{"model": "image autoencoder", "horizontal_flip": true, "encoder_norm_position": "pre", "encoder_bias": "all", "encoder_qk_norm": false, "encoder_parallel_block": false, "encoder_patch_size": [8, 8], "loss": "mse", "decoder_norm": "batchnorm", "decoder_activation": "silu", "decoder_widths": [48, 48, 96, 192], "decoder_attention": false, "beta2": 0.99, "beta1": 0.95, "adamw_weight_decay_other_params": 0}
Rows from block 5 of the encoder, named by matrix and row number. Rows with one number belong to one neuron. Each number is 128 + 24 x the weight over its row's rms, rounded and kept within 0 to 255. All counts start at 0. After the name is the row's rms in percent of the matrix's.
# fc1: MLP up (encoder.blocks.5.mlp.fc1.weight, 768x192), inputs 0-95
# fc2: MLP down (encoder.blocks.5.mlp.fc2.weight, 192x768, transposed), outputs 0-95
fc1.688 027 [120 129 119 109 114 128 141 100 119 136 171 160 168 117  92 158 135 122 204 134  92 129 123  97 132 127 141  50 125 113 138 117 139 133  95 103  84 159 102 155 116 146 168 126 145 121 135 125 132 148 113 144 111 148 136 116 114  88 112 135 131 111 125 161 111 151 106 148 139 130 126 103 114 110 104 161  97 144 120 117 134 149 170 162 155 161 159 140 132 138 132 130 140 105  90  84]
fc1.689 026 [ 75 136 138  95 117 120 124 104 154 107 148 115 164 106 165 129  85 119 122 126 125 172 116 139 117  95 158 135 149 132  88  99 124 113 155 100 157 127 105 131 129 138  96 123 147  98 126 105 108 137 119  94 126 121 107 123 120 131  93 157 150 148 162 131 149 139 136 175  95 152 151  88 134 116 135 108 113  75 171 171 134 112 107 152 103 128  97 126 108 104 153  99 127 116 112 149]
fc1.690 024 [124 113 135 141 112 137 111 124  92 133 161 158 158 101 141 104 130 127 209  68  94 154  68 135 105 135 143 103 175 126 123 116 146  97 122 112 136 116 131 148 141 124 245 136 106 116 100 147 152 161 126 103 138 130 133 115 110 118 129 132  95 170 118 132 104 102 107 127 131 108 142  97 149 124 122 139  99 151 127 133 157 164 128 163 137 134 111 164 125 149 137 123 120  99 138  93]
fc1.691 023 [140 137 116 149 102 106 112 110 112 124 144 138 195 129  80 110 135 125 198 132 100 167 117 112 119 118 129  95 119 118 131 124 140 175 148  92 113 105 138 119 109 147 156 113 117 119 126 108 102 115 125 142 103 119 123  99 138  78  81 113 180 131 119  78 134 170 107 150 142 132 137  85 103 102 112 145 104 147  99 138  99 179 122 150 122 105 151 137 136 130 143 102 144 122 106  96]
fc1.692 023 [126 154 131  94 168 120 126  93 139 143 166 173 138 107  84 116 122 137 162 158  87 126 143 131 144 145 152  85 107 102 129 128 132  79 128 120 101 108 176 125 145 142 176 117 128 138 105 128 134 141 123 107 135 128 137 146 115  89 140 130 134 171  95  94 151 136 132 118 101  82 155  37 166 145 109 135 127 129  75 150 155 169 122 138 142 140 110 149 110 127 129  86 121 122  58 137]
fc1.693 021 [126 134 137 160 149 142  93 120 140 141 164 117 118 130 153 116 116 127 161 132 144 109 138  92 103 105 123 165 105 105 125 142 102 105 154 125 144 115 143  94 149 138 151 115 124 113 115  94 149 149  80 100 135 151 107  95 126 112 127 108 164 126 138  97 138 122 163 192  97  96 140 136 123  91  90 125 163 138 169 135 116 131  95 138 125  99 108 108 136 155 154 128 110 127 128 155]
fc1.694 027 [ 86 115 127 123 160 187 112 117 140 130 125 137 144 105 143 117 127 101 125 172  92 139 100 150 108 116 143  95  93 104 167 130 169  99 146 123 131 117 104 133 120 118  81 101 138 145 141 121 155 123 134 112 143 109 111 153 142  87 117 147 138 151 108 162 158 112 115 120 138 170 124 116 127 112 126 118 154 166 121 162 100 157 141 117 151 115 101 133  72 110 120  88 115 102 103 141]
fc1.695 024 [ 79 110 100 157  62 168 115 115 125 147 134 121 172  99 144 128 136 114 138 138 148 144 125 114 125 111 103 167 133 138 121  97 131 125 139 120 126 128  81 109 121 162 117 110 130 121 164 132 116 163 117 130  73 140 113 139 188 105  92 132 113 122 127 115 146 159 112  94 112 164 104  96  95 119 111 141 109 133 148 150  98 172  90 143 122 155 115 129 126 109 153 105 126 137 127 133]
fc1.696 026 [ 81 152 119 111 145 126 121 129 151 126 108 151  94 146 139 134  96 145 117 157  93 130  93 149 110 166 160 178 135  85 119 138 101 126 132 164 148 102 111 102 143 100 101 163 143 154  89 120 120 119 162 111 118 162  87 101 100 134 145 101 127 135 162 142 162 125 137 138  96  99 133 143 121 110 166 120 156  99 160 154 124 121 113 122 117 136  79 132 144 108  83 124 114 125 126 156]
fc1.697 025 [123 145  94  78 160 154 141 118 121 137 161 141 106 111  98 128 148 154 208 110 115  95 133 101 143 135 166 133 164 104 128 152 113 114 138 102 111 137 127  97 133 115 118 152 128 114 137 106 113 106 171 163 162 127 171 124 142  64 114 152 139 110 138  83 106 136 124 127 122  98 113  88 115 118  95 135 133 120 153 137 136 112 126 167 110 159 138 115  95 131 125  68 146  81 117 117]
fc1.698 031 [145 136 104 132 107 137 139 103 160 114 180 154 133  94 112 137 101 115 136 158  94 179 150 144 163 115 100  96 120 115 125 122 146 100 107  99  79 123 124 158 158 176 108 104 161 103 124 134 128 113 119 113 138 130 122 130 129  89  85 141 157 131 115 119 137 141 121 138 141 106 109 114 142  78  95 149 101 113 111 136 140 143 155 139 114 182 171 151 130 147 185 126 136 110 105 124]
fc1.699 025 [102 125 158 122 160 189 128 120 155 118 128 122 131 179 131 132 123 119 101 119 166 135  83 152 135 154 109 120 130 112 120 117 150 143 101 151 140  90  99 191 123 134 130 129 159 128 119 134 148 138 156 115 134 132  76 157 153 125 101 122 105 139 136 157 144 128 128 136  83 108 110 146  91 129 126 112 146 150 124 121 122 168  97 136  77 152  98 127 122 103  78 116 109 140 135 167]
fc1.700 027 [127 165 142  64 113 103 151 136 149 133 109 149 141 109 131 100 112 128 123 151 102 155 122  89 126 129 128 123 120 114 116 142 165 152 135 137 142 158 151 145 113 120  60 149  96 125 111 112  90 154 128 116 137 145  99  71 130 121  99 169 139 105 176 137 146 169 117 181 150 148  88  98 143 122 161 111  92 129 151 137 107 135 116 153 140 110  96 137  98 148  91 109 131 143  93 106]
fc1.701 027 [116 104 159 166 110 130  85 149 103 127  77 130 198 135 130 137 145 147 147 132  97 151 125 130 112 133  87 107  74 157 111 117 129 116 140 122 110 106  92 117 130 123 126  99 134 174 138 125 149 114 125 128  97  82 128 135 138 140 108 105 105 168 109 104 130 156 164 126 137 138 131 105 125  98 103 112 119 135 145 136  93 126 104 108 128 163 144 140 149 105 159 117 124 142 126 112]
fc1.702 028 [ 96 153 117 125 151 121  95 149 114 164 112 108 118 157 167 113 129 146 124 165  75 124 164  87 133 156 117 118 129 107 141 130 117 101 132 150 146 139 129 156 103 130 132 143 116 140  86 137  97 111 162 129 132 144 110 139 149 125 109 127 118 109 165 132 126 111 122 126 134 147 147 142 125 123 186 120 141 109 147 126  84 115  79 101 114 123  75 132 100 122  59 124 126 123 133 104]
fc1.703 026 [ 86 141  90  94 150 131 130  79 164 142 127 160 119 103 112 102 122 139 143 136  96 153 109 111 188 145 118 118 146 130 115 142 134  82 105 119 127 138 153 139 122 146 123 137 113 106 115 132  77 103 135 126 111 149 131  96 144  90 116 142 143 116 146 131 109 143 137 152 104 120 145  91 117 104  96 148 113 120 169 129 151 144 106 124 121  98 135 130 101 140 105 101 131 103 103 166]
fc1.704 024 [104 142 136 105 126 111 112 123  97  87 160 101 127  70 149 139 113 110 133 141 132 119 134 121 138  98 146  86 130  58 149 143 115 132  81 107 103  82 147 109 118 123 161  99 156 101 125 125 138 133 118  76 109 154 115 123  98 166 141 112 137 183 122 173 118 121 122 133 123 130 137 136 123 188 105 150  96  97 114 111 148 108 129 160 141  94 104 151  97 165 142 152 101 113  91 109]
fc1.705 033 [115 132  92 109 141 123 156 151 122 151  99 125 132 145 149  77 135 135 116 155 141 126 107 100 109 104 134 140 149 117 118 145 132 150 150 123 157 149 139  97  98 111 106 165  74 117  88 163 110 115 178 137 166 141 109  74 141 141 119  99 149  79 133 149 159 141 136 113 137 115 130 153 109 176 127 107 138 121 110 143 151 141  77 148 131 117  90 129 110 154  73 125 119 152 149 103]
fc1.706 022 [106 149 188 119 137 131  92 119 132 115 126 136 125  91  90 149 123 148 139 161 101 120  89 152 113 100 141 150 128 101 111 148  99 114 110 117  94  90  98  67 145 138 125 132 107 126 120  92  98 139 117 118 105 146 118  79 120 138 116  81 148 137 163 134 109 161 132 180 152 137 144 123  92 131 117 141 128  92 137 154 125 106 124 174 139 136 147 155 154 127 169 114  97 103  93 128]
fc1.707 026 [103 118  92 126 147 129 109 127 115 127 184 154 114 117 137 129 102 108 188 158  80 143 131  72 128 106 127 100 138 113 179 110 146 115 159 103 116 125 105 154 141 150 122 112 124 124 113 125 122 143 128 122 160  98 132 158 129  88  89 135 174 107  96 126 146  86  99 152 153 116 160 135 179 147 129 128 133 140 103 123 134 140 136 114 152 143 127 126  84 127 101 108 110 149  84 171]
fc1.708 027 [127 126 126 144 120 143 141 132 105 124 174 123 205  82 154 116 123 113 140 124 119 126 146  97 128 128 116  85 118 121 149 120 134 116  84 107  61 149 114  87 120 133  83  82 135  72 152  92 115 132 150 137 125 123 114  89  88 112  68 146 135 162 137 173 109 144 104 152 164 102  89 157 133 134 103 117 141 141 117  96 134  95 166 125 138 149 133 109  98 138 111 126 127 113 121 117]
fc1.709 025 [109 161 133 125 116 134  87 106 123 110 189 113 147 108 124 144 110 130 144  93  73 186 168 114 128 114 139 145 110  98 134 152 121 160  88  92  94 130 120  95 172 106 161 123 142 128 149  86 124 118 119 116  99 149 110  85 143 151  85 125 136 142 163 143  96 158 114 174  73 107 108 144 129 134 111 118  74 101 128 123 102 155 131 115 101 141 107 125 122 115 156 126 143 123 125 117]
fc1.710 026 [108 144  96 121 189  83  96 137  74 141 115 135 128 126 126 113 151 127 170 137 118 127 126 129 127 108 148 118 145 163 128 151 118 110 227 103 135 148 108 109 149 126  92 138 105 140 108  98  97 125  96 149 102 158 160 137 127  96  93 125 189  71 136  80 139 127 142 107 124 145 166 112 128 128 117 130 125 131 151 117  93  97  87 148 161  84 130 117 108 136 131 103 126 119 158 130]
fc1.711 024 [122 139 122 101 120  99 127 102 181 115 165 105 102 132 146 142 102 130 147 160 128 143 138 132 153 114 137 169 138 111 126 143 122  96 153 123 140 132 101 107 164 146  90 143 121 100  66 107 112 123 117 127  79 164 111 125 121 125 137 123 135 105 176  71 151 128 136 144 128 118  84 108 134  91 158 121 121 120 169 156  98 105 127 149 122 119 120 146 127 121 139 151 108 114  99 150]
fc1.712 030 [114 152  91  94 109 129 111 104 138 131 106 131 119 131 107 121 130 133 177 119 104 107 166 130 160 135 184 136 159 116 104 160  99 121 126 126  77 182 119  82 129 120 115 156 139 148 121 135 123 129 131 133 114 174 129  99 150 112  96 113 123 100 187 112 132 147  97 138 100 152 130 108  92  91 100 144 119 133 166 125  83 145 130 170 146 117 131  94 122 126 110 106 133  86 162 127]
fc1.713 026 [108 134 121 144 147 183  95  98 161 119 165 113 157 116 142 108 101 128 148 135 107 138 131 153 137 126 112 102 100 128 128 140 143  94  81  99  41 135  96 101 144 156  91  90 137 103 142 132 130 119 158 114 146  92 110 124 119 136  95 150 124 124 109 150 159 146 136 115 125  79 105 104 124  86  87 127 143 109 102 130 160 120 187 120 142 145 137 132  93 130 184  95 128 120 115 134]
fc1.714 025 [112 157 150 106 116 147 141 123 149 119 104 102 107 154 166 146 142 155 146 154 105  98  98 107 125 187 146 144 140 127 117 152 111 138 131 141 114  75 116 149 122 134 102 129 140 124  82 128 149 142 148 127 115 146 109 111 131 119 132 112 118 130 158 131 163 176 150 160 113 115 107  76  89  82 160 111 157 158 147 113 128 118  82 129 105 144  89 134 140 137  93 113 133  88 118 139]
fc1.715 034 [138 104 132 167 150 140 154 137 133 170 119 158 152 157 119 123 160 141 110 154 146 170 124 126 130 121  99 137 127 156 128  93 127 106 177 160 116 168  87  99 114 141  75 142 141 103 108 130 130  92 138 157  72 110 115 155 145  93 138  96 145  89 133 104 125 152 158 151 135 138 129 133  96  88 123 143 176 147 133 165 117 146  87 129 169 139 142 118 145 125 102 123 124 133  75 144]
fc1.716 027 [111 130 156 122 143 128 147 118 137 152 121  92 185 137 153 136 128 134 127 107 153 132  59 120 103 126 149 120 156 134 105 115 148 144 169 126 145 127 101 116  63 129  57 144 144 114 134  92  95 139 172 108 172 130  89 123 124 119 108 141 141 108 175 181 165 159 111 164 147 144 130 118  87 141 133 104 125 135 149 165 113 130 123 167  90 129  94 120  98 101  90 124 118 116  99 129]
fc1.717 031 [122 137 143 127 193 161 107 138 112 117 144 111 181 112 125 130 130  93 110 147  82 148 138 160 145 111 130  71  94 127 156 140 162 128 148 108  89 138 118 131 156 135  99  81 145 165 133  94 145 123 117 136 124  94 148 170 120  93  74 137 153 164 102 173 152 122 155 121 126 127 104 119 137 120 120 127 127 120 105 129 108 122 154 119 138 144 164 131  76 109 166  83 125 125  88 149]
fc1.718 028 [129 108 146 149 129 115  89 116 155 140  95  97 167 152  86 140 115 112 101 137 104 128 128 165 138 135 128 154 154 132  86 117 109  79 161  76 136 142  80  91 104 141  84 133 144 148 143  98  94 115 128 125 119 132 136 119 123  87  92 116 120 126 168  86 141 127 122 165 156 169 146 121  95 115 114 124 144  78 184 172 121 132 138 172 136 129 112 120 120  99 158 124 123 114 151 122]
fc1.719 022 [ 86 161 160  82 128 138 144 130 133 139 152 153 105 135 139 129 133 120 171 123  95  85 109 136 126 160 153 131 206 121 118 162 115 111 129 148 104 129 129  74 105 132 111 152 139 119 108 136 122 126 138 137 108 151 109 133 130 128 135 142  88 121 139 171 119 149 115 108 139 109 103  97  87 130 145 125 144 136 166 123 112 109 108 167 114 156 124 108 149 106  75 112 122  82 113 155]
fc1.720 030 [ 91 140 107  98 170 140 132 118 126 138 132 167 123 130 119 100 150 135 185 112 105 106 125 116 126 162 173 145 157 124 125 157  96 106 154 125 160 116 134 117 143 109 133 143 131 144  71 143 124 141 137 121 118 156 132 107 117 103 129 104 135 142 151 106 132 159 141 158  85 125 145 108 104 101 121 120 127 116 169 127 125 129  74 164 145 118 103 130 147 139  90  96 108 119 149 178]
fc1.721 024 [101 121 112 139 182 128  58  94 125 134 161 116 154 139 130 128 121 112 107 164 114 118 140  96 126 115 131 165  97 106 153 109 124 136 144  90 108 112 154 154 165 127 106  89 125 140 150 145 129 135 124 147  82 118 127 132 152 159 111  59 171 123 105 117 134 160 147  89 111 126 128 168 154 131 102 164 131 146 101 110 128 154  95  98 118 120 142 141 135 122 127 124 116 121 106 138]
fc1.723 021 [ 92 168 111  88 147 109 135 117 139 130 169  97  81 120 121 123 101 134 136 144 127 125 124  93 119 129 157 132 142  94 104 139 113 118 151 132 158 102 128 119 104 106 127 110 130 132 110 131  55 147  85 131 155 177 120  67  93 131 130 170 147 109 159 134 119  96 113 157 139 152 146 111 137 161 142 109 123 113 141 149 102  61 108 155 108  68 118 127 103 114 120 136 128 117 164 138]
fc2.688 067 [ 97  90 114 113 170 102 143 109 133 151 109 129 137 170 132 116 129 135  64 116 128 200 161 106 136 114 145 140 112 132 116 133 130 111 138 131 139  92  95 102 143 126  57 135 118  90 129 127 150 115 132 135 145 114 102 118 102 147 107 124 130 131 148 101 121 127 159 129 125 155 147 119 159 115 113 108 146 111 101 144 109 121 137 145 112 148  76 112 112 131 126 104 155 124 179 121]
fc2.689 053 [145 123 130 147  98 143 104 125 124 175  92 143 144 153 135 117 111 104 134 158 122 143 117  99 139 104 133 160 141 130 156 146 123 124  95 133 132 114 196 111 130 127  99 139 127 139 147 129 141  89 142 111 151 120 156 111 132 166 176 125 148 108 144 120 137 132 115 138 145  88 166 101 138 137 153  88 138 141  87  72 114 108 133 137 138 177 125 137 158 144 188 156  83 137 123 116]
fc2.690 065 [113 128 152 120  98 129 152 134 173 136  83 140 130  94 133  80 111 133  63 172 135 104 194 106 137 126 114  98  79 116  74 123 104 110 112 125 133 149 182 113 134 170  68 127 118  78 180 136 103 111 123 175 137 116 172 128 116 119 113 160 141 115  74 100 156 119 137 157 154 135 118 114 110 124 124 128 175  98 123 111 129  83 127 135 125 124 156 132 168 126 112 124 123 133 177 124]
fc2.691 058 [126 134 181 112 149 133 114 128 176 117 115 142 132 150 155 143 126 114 154 109 138  68 124 179 157 110 135 132 126 107 106 144 114  79 129 110 158 186 108 138 141 118 175 142 137 114 138 130 127 133 146 101 138 168 143 126 155 143 108 150 103  99 146 102 107 146 109 121 112 125 112  95 136 105 158 140 136 127 115 102 152  97 139 119 105 146  83 131 112 105 135 140  99 100 131 164]
fc2.692 066 [124 108  77 162 124  92 166 117 137 154 136  85 129  89 138  87 142 136 109 162 111 123 135 110 157 106 140 147  88 110 108 132 144 181 115 127 142 118 107 151  98 130  79 131  93 139 145 133 117 102 104 142  97 105 139 128 107 133  90 147 134 109 161 123 161 138 179 145 125 132  91 161 130 117 146 113 129 127 168 128  94  91 182 126 154  97 147 119 150 150 128 156 128 109 194 127]
fc2.693 060 [106 109 171 114  95 122  85 124 128 109  91  76 110 152 151 158 130 128 128 111 144 142 118 152 151 123 144 120  96 176 124 118 149 150 148 126 126 142 188 122 138 108 141 113 137  65 129 131 121 118 128 142 134  92 139 176 157 159 162 177 116 157 105 118  70 118 108 143 112 126 132 109 124 147 147 119 119 109 108 133 135 126 122 144 134 148 129 136 117 135 125 146 157 155  83  96]
fc2.694 072 [146 139 108 136 145 123 112 118 143 159 127 128 132 116 145 121 120 151 125  96 106 151 120 110 152 113 135 141 120 143  66 106 100 111 136 138 127 113 171 113 117 168 141 174 122  68 110 160 101 115 148 158 166 111 171 116 144 152 159 130 101 132 141 106 115 150 138 140 127  96 172 114 120 112 170 137 133  98 114 145  92 114 100 137 130 135 160 146 133 118 102  99  90 140  61 130]
fc2.695 059 [131 137 173 117 129 136 106  98 117 168 103 157 161 121 124  93 127 142 131 114 133 110 102 134 157  98 120 121 146 147 139 121  83 120 125 120 141 142 124  99 152 127 146 138 144 138 105 166 133 112 123 113 183 131 118 133 165 149 117 100 118  94 143 104  80 120 103  81 173 107 160 106 136 101 137 148 135 143 125 131 137 123 122 114 128 133 132 130  99 122 140  94 137 125 106 128]
fc2.696 076 [132 135 168 131 109 168  92 152 124 138  93  80 154 159 134 109 109 100 102 113 163 117 153 120 124 121  73 123 112 175 151 134 146 135 156 151 125 166 140 128 126 110 143 135 147 172 146 130 102 141  75 136 190  92 143 141 117 122 157 137  92 120  72 100  93 152 140 151 132 116 104 106 135 176 144 122 146 155  88  90 137 125  82 133 145 169 119 138 113 104 149 148 116 151 119 125]
fc2.697 062 [105 136 146 125  88 119 153 119 155 129 117 100 143  97 147 134  98 152  93 184 114  87 132 129 144 127 112 115  96 159 127 117 131 162 111 183 140 178 115 125 109 120 186 126 138 140 123 126 122 135 132 123 112 117 152 135 171 158 100 152 139 121 125 122 134 126 123 154 134 100 131 103 143 126 186 126 119  88 118 156 122 150 121 116 136 108  93 127 116 128 131 159 118  84 198 152]
fc2.698 054 [ 94  96 134 123 154 106 121 115 107 111 190 121 164 151 139  86 125 148 130  93 124 107 120  76 137 132  96 163 129 135 149 175 176 152 154 101 138  82 102 122 121  81 126 102  84 178 146 111 143 152 128 138 114 152  93  99 100 113 105 137 122 110 154 122 107  95 134 137  79 145 151 135 134 124 133  82 152 121 146 130  98 118 147  84 160 110 142  88 127 120  75 104 143 141 181 120]
fc2.699 061 [130 151 130 134 135  83  76 120 141 167 125 127 132 142 115  84 162 137 145  79 139 169 107  95 138 132 141 119 140  90 149 123 130 140 184 108 131 139 167 118 144 136 157 135 118 158 101 162 129 102 123 123 169 102 109 142 125 113 130 126 108 111 159 126 172 172 174 106 148 179 143 150 152  95 128 142 114 149 167 161 135 127 144 103 102  87 134 113 121 110 133 118 130 131 111 107]
fc2.700 066 [ 97 106 172 139 124 116 105  95 116 152 119  92 119 110 131 137 132 158 134 134 146  91 142 141 143 125 139 103 115 130 109 148 155 150  82 133 127 141 115  92 132  97 153  98  87 177 132 139 144 122  90 141 159 141 146 164 118 128 154 113 124 139  52 140 113 134 134 127 108 122 112 156 123 137 140 137 138  99 149 104 164 125  95 105 120 131 155 147 128 132 132 145 146  74 160 139]
fc2.701 072 [ 92 143 103 104 147 123 161 130 122 151 166 199  97 160 140 131 120 143 157  97 133 118 132 101 147 123 126 144 144  70 130 115 121 124 140 111 142  80 147 100 113 158 143 147 136  69 113 129 120 129 176  91 175 147 145 121 132 128 116 120 139 123 131 116  89 117 114  82 124 127 131 149 145  96 131 166  90 133 145 117 143 135 101 149 111 105 154 125 141 113 119 106  96 114 120 112]
fc2.702 070 [115  94 153 159 120 114 137 131 126 138 112 156 137 164 151 152 133 119 156  73 154 147  61 150 105 106 149 111 115 147  85  99 144 139 157 105 145 119 122  95 137 129 137 129 117 151 144 122 143 146  88 140 172 147 149 135  95 144 194 119 132 132 124 127  80 161 148 124 106 114  98 100 137 149 112 148  92 138 114 128 183  86 131 153 112 130 123 139 126 115 146 131 116 107 125 154]
fc2.703 071 [ 99 124 189 155 164 104 142 114 127  97 161  71 124 138 164 159 145 121 105  98 136 151 118 114 132 120 154 112  98 120 139 170 175 160 135 143 133 120 105  93 143 124  92 126 137 144  81 128 128 144 112 128 129 151 111 129 119 141 101 128  83 157 131 140 108  85 119 158 108 151 103 155 113 154  99  93 120 129 124 125 114 111 159 132 126 151 123 127 129 124 141 160 130 110 180  87]
fc2.704 064 [115  86 142 111 178 146  78 125 115 138  49 128 153 150 124 117 113 145 133 103 130 142 165 152 113 128 101 167 108 182 109 127 149  73 130 131 128 127 121 124 114 127 123 175 144 123 111 124 149 110 117 134 140 112 117 103 139 137 122 105 111 106 180  91 112 153 151 117 138 113 152  89 111 155 108 113 152 133  96  91 142 141  98 124 152 136 110 146 127 129 143 116 118 139 107 102]
fc2.705 074 [127 126 186 117  49 153 136 115 124 136 120 122  96 104 125 136 131 118 156 131 136  92 100 148 137 121 107 124 143 151 112 109  90 117  66 172 127 121 140 103 131 149 164 129 152 106 164 153 120 114 108 133 127 108 152 108 150 146 159 165 136 136 112 130  74  99  97 142 148 109 127 126 121 109 169 156 152 130 139  80 151 114 159 141  98 153 150 158 144 151 169 148 117 125  95 135]
fc2.706 061 [115 111 133 124 137 134  94 167 151 129  99 124 125 141 123 119 116 105 107 139 122 125 168  96 123 116  99 143  92 114 131 122 154 122 167 145 129 132 189 145 117 125  52 127 160 137 193 150 124 113 114 131 147 120 112  81 147 149 182 132 130  89 122 123 153 148 142 111 152 124 114 113 133 166 137 100 169 121 104 129 154 112 141 122 116 150 128 121  99 111  95 122 123 184 138 114]
fc2.707 063 [103 131 123 122 126 141 120 117 155 133 112 134 138 133 132 157 110 135 133 139 164  80  80 172 145 110 143 119 116 183  95 124 113 135 144 110 125  91 139 130 112 116 114 178 100 121 141 110 138 151 162 137 165 128 175 101 155 139 168 132 103 141 172 178 112 128 111 128 112  86 131 114 120 113 148 115  90  89 114 143  95  95 147 155 114 135 126 116 134 129 145 124 128 112 126 159]
fc2.708 068 [ 84 102  96  81 144 124  90 101 172 136 136 160 111 102 100 155 131 151 168 116 152 122 117 150 129 112 162 154 151 140 122 172 143 138 138 115 120 127 171 137 157  96 115 147 108 132 147 111 149  98 159 135 134 149 119 153 118 159 125 112 130 152 145 112 187 140 139  73 142 155 154 100 149 128 106 135 153 110 125 128  90 118 109 126 132  80 103 117 104 137 133 120 110 119 104 124]
fc2.709 065 [119 100 140 131  99 146  91 126  96 160  70 165 115 163 157  87  92 102 174 130 155  65 156 171 118 113 108 144 100 142 122 117 121  90 148 140 127 122 134 100 143 145 159 124 147 104 169 113 121 159 118 107 139  87 144 148 152 144 108 132 152 109 135 102 138 116 121  95 157 138 139  93 132 138 162 123 148 137  97 132 164 129 137 156 118 124 132 135 110 107 132 123 124 135 100 149]
fc2.710 065 [129 151 148 147 105 116 178 131 150 122 165 132 112 105 133 177 126 130 104 157 125 117 147  83 136 129 105 119 109 115 100 114  77 150  79 121 148 144 146 145 123 153 121 137 131 117 150 128 138 104 114  91 164 126 152  78 118 166 192 170 121 128 113 126 119 160 129 118 125 129 116 109 102 120 190 130 133 114  82  83 135 150 177 122 139 152 131 114 149 134 118 149 107 132 156 125]
fc2.711 067 [129 126 156 106 107 129  66 183 135 144  97 123 159 151  89 105 129 134 112 109 125 153 172 104 160 123 117 116 124 112 128 152 154 154  91 121 120 125 139 133 119  92 154 124 138 180 123 130 123 125  87 140 129 129 111 111 142 125 108 129 100  91  97  99 109 130 121 116 129 122 149 151 173 174 161 118 137 109  94 125 131 198 145  65 137 144 127 135 104 146 127 124 146 155 131 105]
fc2.712 065 [115 139 141 129 183 152 115 129 135 128 115 181 153 103 100 117 153 130  71 139 135 206 122 117 103 128  51 140 102 129 144 115 120 169 132 117 122  94 145 158 155 131 123 134 121 149 115 147 140  98 108 145 138 118 136 120  99 129 181 141 142 155  76 115 151 118 176 167 113 116 150 128 130 137 176 120 134 107  91 130 136 112 170 146 135 114 131 140  79 148 144 142 132 146 180 117]
fc2.713 062 [102 111  93  88 157 132 157 113 117 178 159 219 110 104 109 121 133 136 154  89 113 123 160 126 139 123 110 155 138  93 142 122 143 138 111 141 143  92 154 140 125 123  89  98 147 166 121 113 158 121 153 108 132 169 107 152 144 115 130 131 153 126 155 126 165  96 133 146  93 136 173 117 158 108 128 107 110 118 150 137 105 140 102 123 127 129 109  78 106 128 132 118 114  99 154 132]
fc2.714 057 [120 134 140 132  82 119  82 135 145 129 127 126  96 135 107 149 147 144 145 128 149 107 136 124 137 102 133 177 143  92 137 122 148  96 115  89 130 156 116 146 131 105 120 128 124 137 136 168 118  92 137 141 154 113 148 142 124 145 117 147 136 137 117 111 101 141 143 104 143 133 101 153 154 201 133 132 107 124  85  87 119 144 148 119  93 140 100 143  81 106 116 124 163 168 139 124]
fc2.715 064 [ 72 158 112 123  77 111 107  98 105 124 167  47 136 151  93 141 100 118 170 142 115  86 136 127 124  99 112 126 153 141 139 119 108 172 141 132 129  88 122 130 137 104 139 108  96 120 155 103 131 151 109 120 134 118 141 121 142 142 113 141 121 140 132 146 118 142 127 133 130 133 146 137 140 123 164 140 139 133 146 155 112  92 172 106 130 111 107 111 156 126 161 132 124 128 180 146]
fc2.716 066 [128  99 153 130 172 133 142 140 156 130 114 134 137 100 130 150 141 113  83 202 130 144 164  97 133 139 147 111  97 116  95 160 126  98  54 136 123 135 161 123 171 108 136 150 146 134 139 148 178 142  70 133 117 126 136 136 107 112 183 123 122 123  84 106 109 196 144 136 117 106 104 120 147 163 127 131 127  96  79  96 100 125 117 119 136 162 104 124 120 106 126 140 127 116 141 102]
fc2.717 074 [112 124 100 108 130 107 183 117 139 155 180 187  91 132 143 112 107 158 159 112 126 110 122 123 142 131 128 147 182 131 100 109 111 118 107 133 129 109 167 127  87 156 129 156  92  96 150 121 163 104 133 131 157 114 137  83 120 132 177 131 122 110 211 108 124 140 139 118 118 114 155 148 159  97 142 134 122 103 152 141 125 122 117 109 109  96 126 139 173  96 126 126  69 103 105 121]
fc2.718 062 [ 80 119 144 127 138 139 137 163 159 140 154 169 163  71 148 121 141 114  90 137 125 175 127 108 121 119  69 149 119 128 131 162 134 116 129 120 146 145 131 131 162 136 115 130 108 125 172 130 145 133  85 122 121 108 122 102 123 117 184 128 139 134 112 117 124 156 156 118 127 120 116  91 127 133 191 134 124 162  86  96 121  90 166  79 129 147 112 127  91 122  84 154 139 137 154 136]
fc2.719 061 [131 117 109 158 131  98 101 136 152 102  91  91 176 107 139 139 150 123  81 129 140 167 165 105 122 131  92 147  94 148 121 130 130 121 115 128 111 175 148 176 107 102 114 141 109 139 166 135 128 104 116 128  93 137 128  97 106 141 147 146 164 108 149  96 157 136 176 133 123 139 167 118 149 161 131  67 135 105  95 132 154  96 180  97 127 135 117 138 100 143 101 125 127 144 160 132]
fc2.720 080 [125 122 179 146 110 101 110 136 140  95  98  49 137 124 143 151 124 120  82 204 139 196 118  85 140 119 110 129 100 125 113 138 122 150 109 123 135 171 120 120 141 110 127 152 122 114 155 161 108 107  92 142 126 111 154 127 123 163 139 137 129 144 144 146  90 124 128 125 146 121  96 133 123 173 142  95 138 117 114 105 146 110 189 109 145 124 116 117 102 138 134 121 140 170 176  90]
fc2.721 060 [121 131 133 124  79 101 126  97 112 147 125  93 124 150 152 154 154 139 167  88 116 192 110 136 116  82 154 170 148 146 127 114  87 121 156 153 160 127 113 137 110 178 179 132 114 108 131 119 141 100 125 118 138 107 127 115 150 156 103 117 165 121 151 105 102  95 158 145 142 116 115 101 143 126 159 122 140 142 166 117 116 118 164 156  93 148 134 135 118 143 170 119 121  81  95 130]
fc2.723 056 [136  96 146 111 126 133  72 132 138 108  82 119 147 108 169 124 120 119 133 104 162 143 147 153 118 115 125 128 117 152 118 136 165 142 150 129 106 169 150 121  94 133  92 144 141 144 155 137 143 132 108 141 156 100 114 113 146 163 161 141 134 129 157 152 142 190 108  89 125  96 106 105 108 115 121  92 157 142 147 102 137 130 118 142 115 162 142 130  98 118 128 146 103 161  94  95]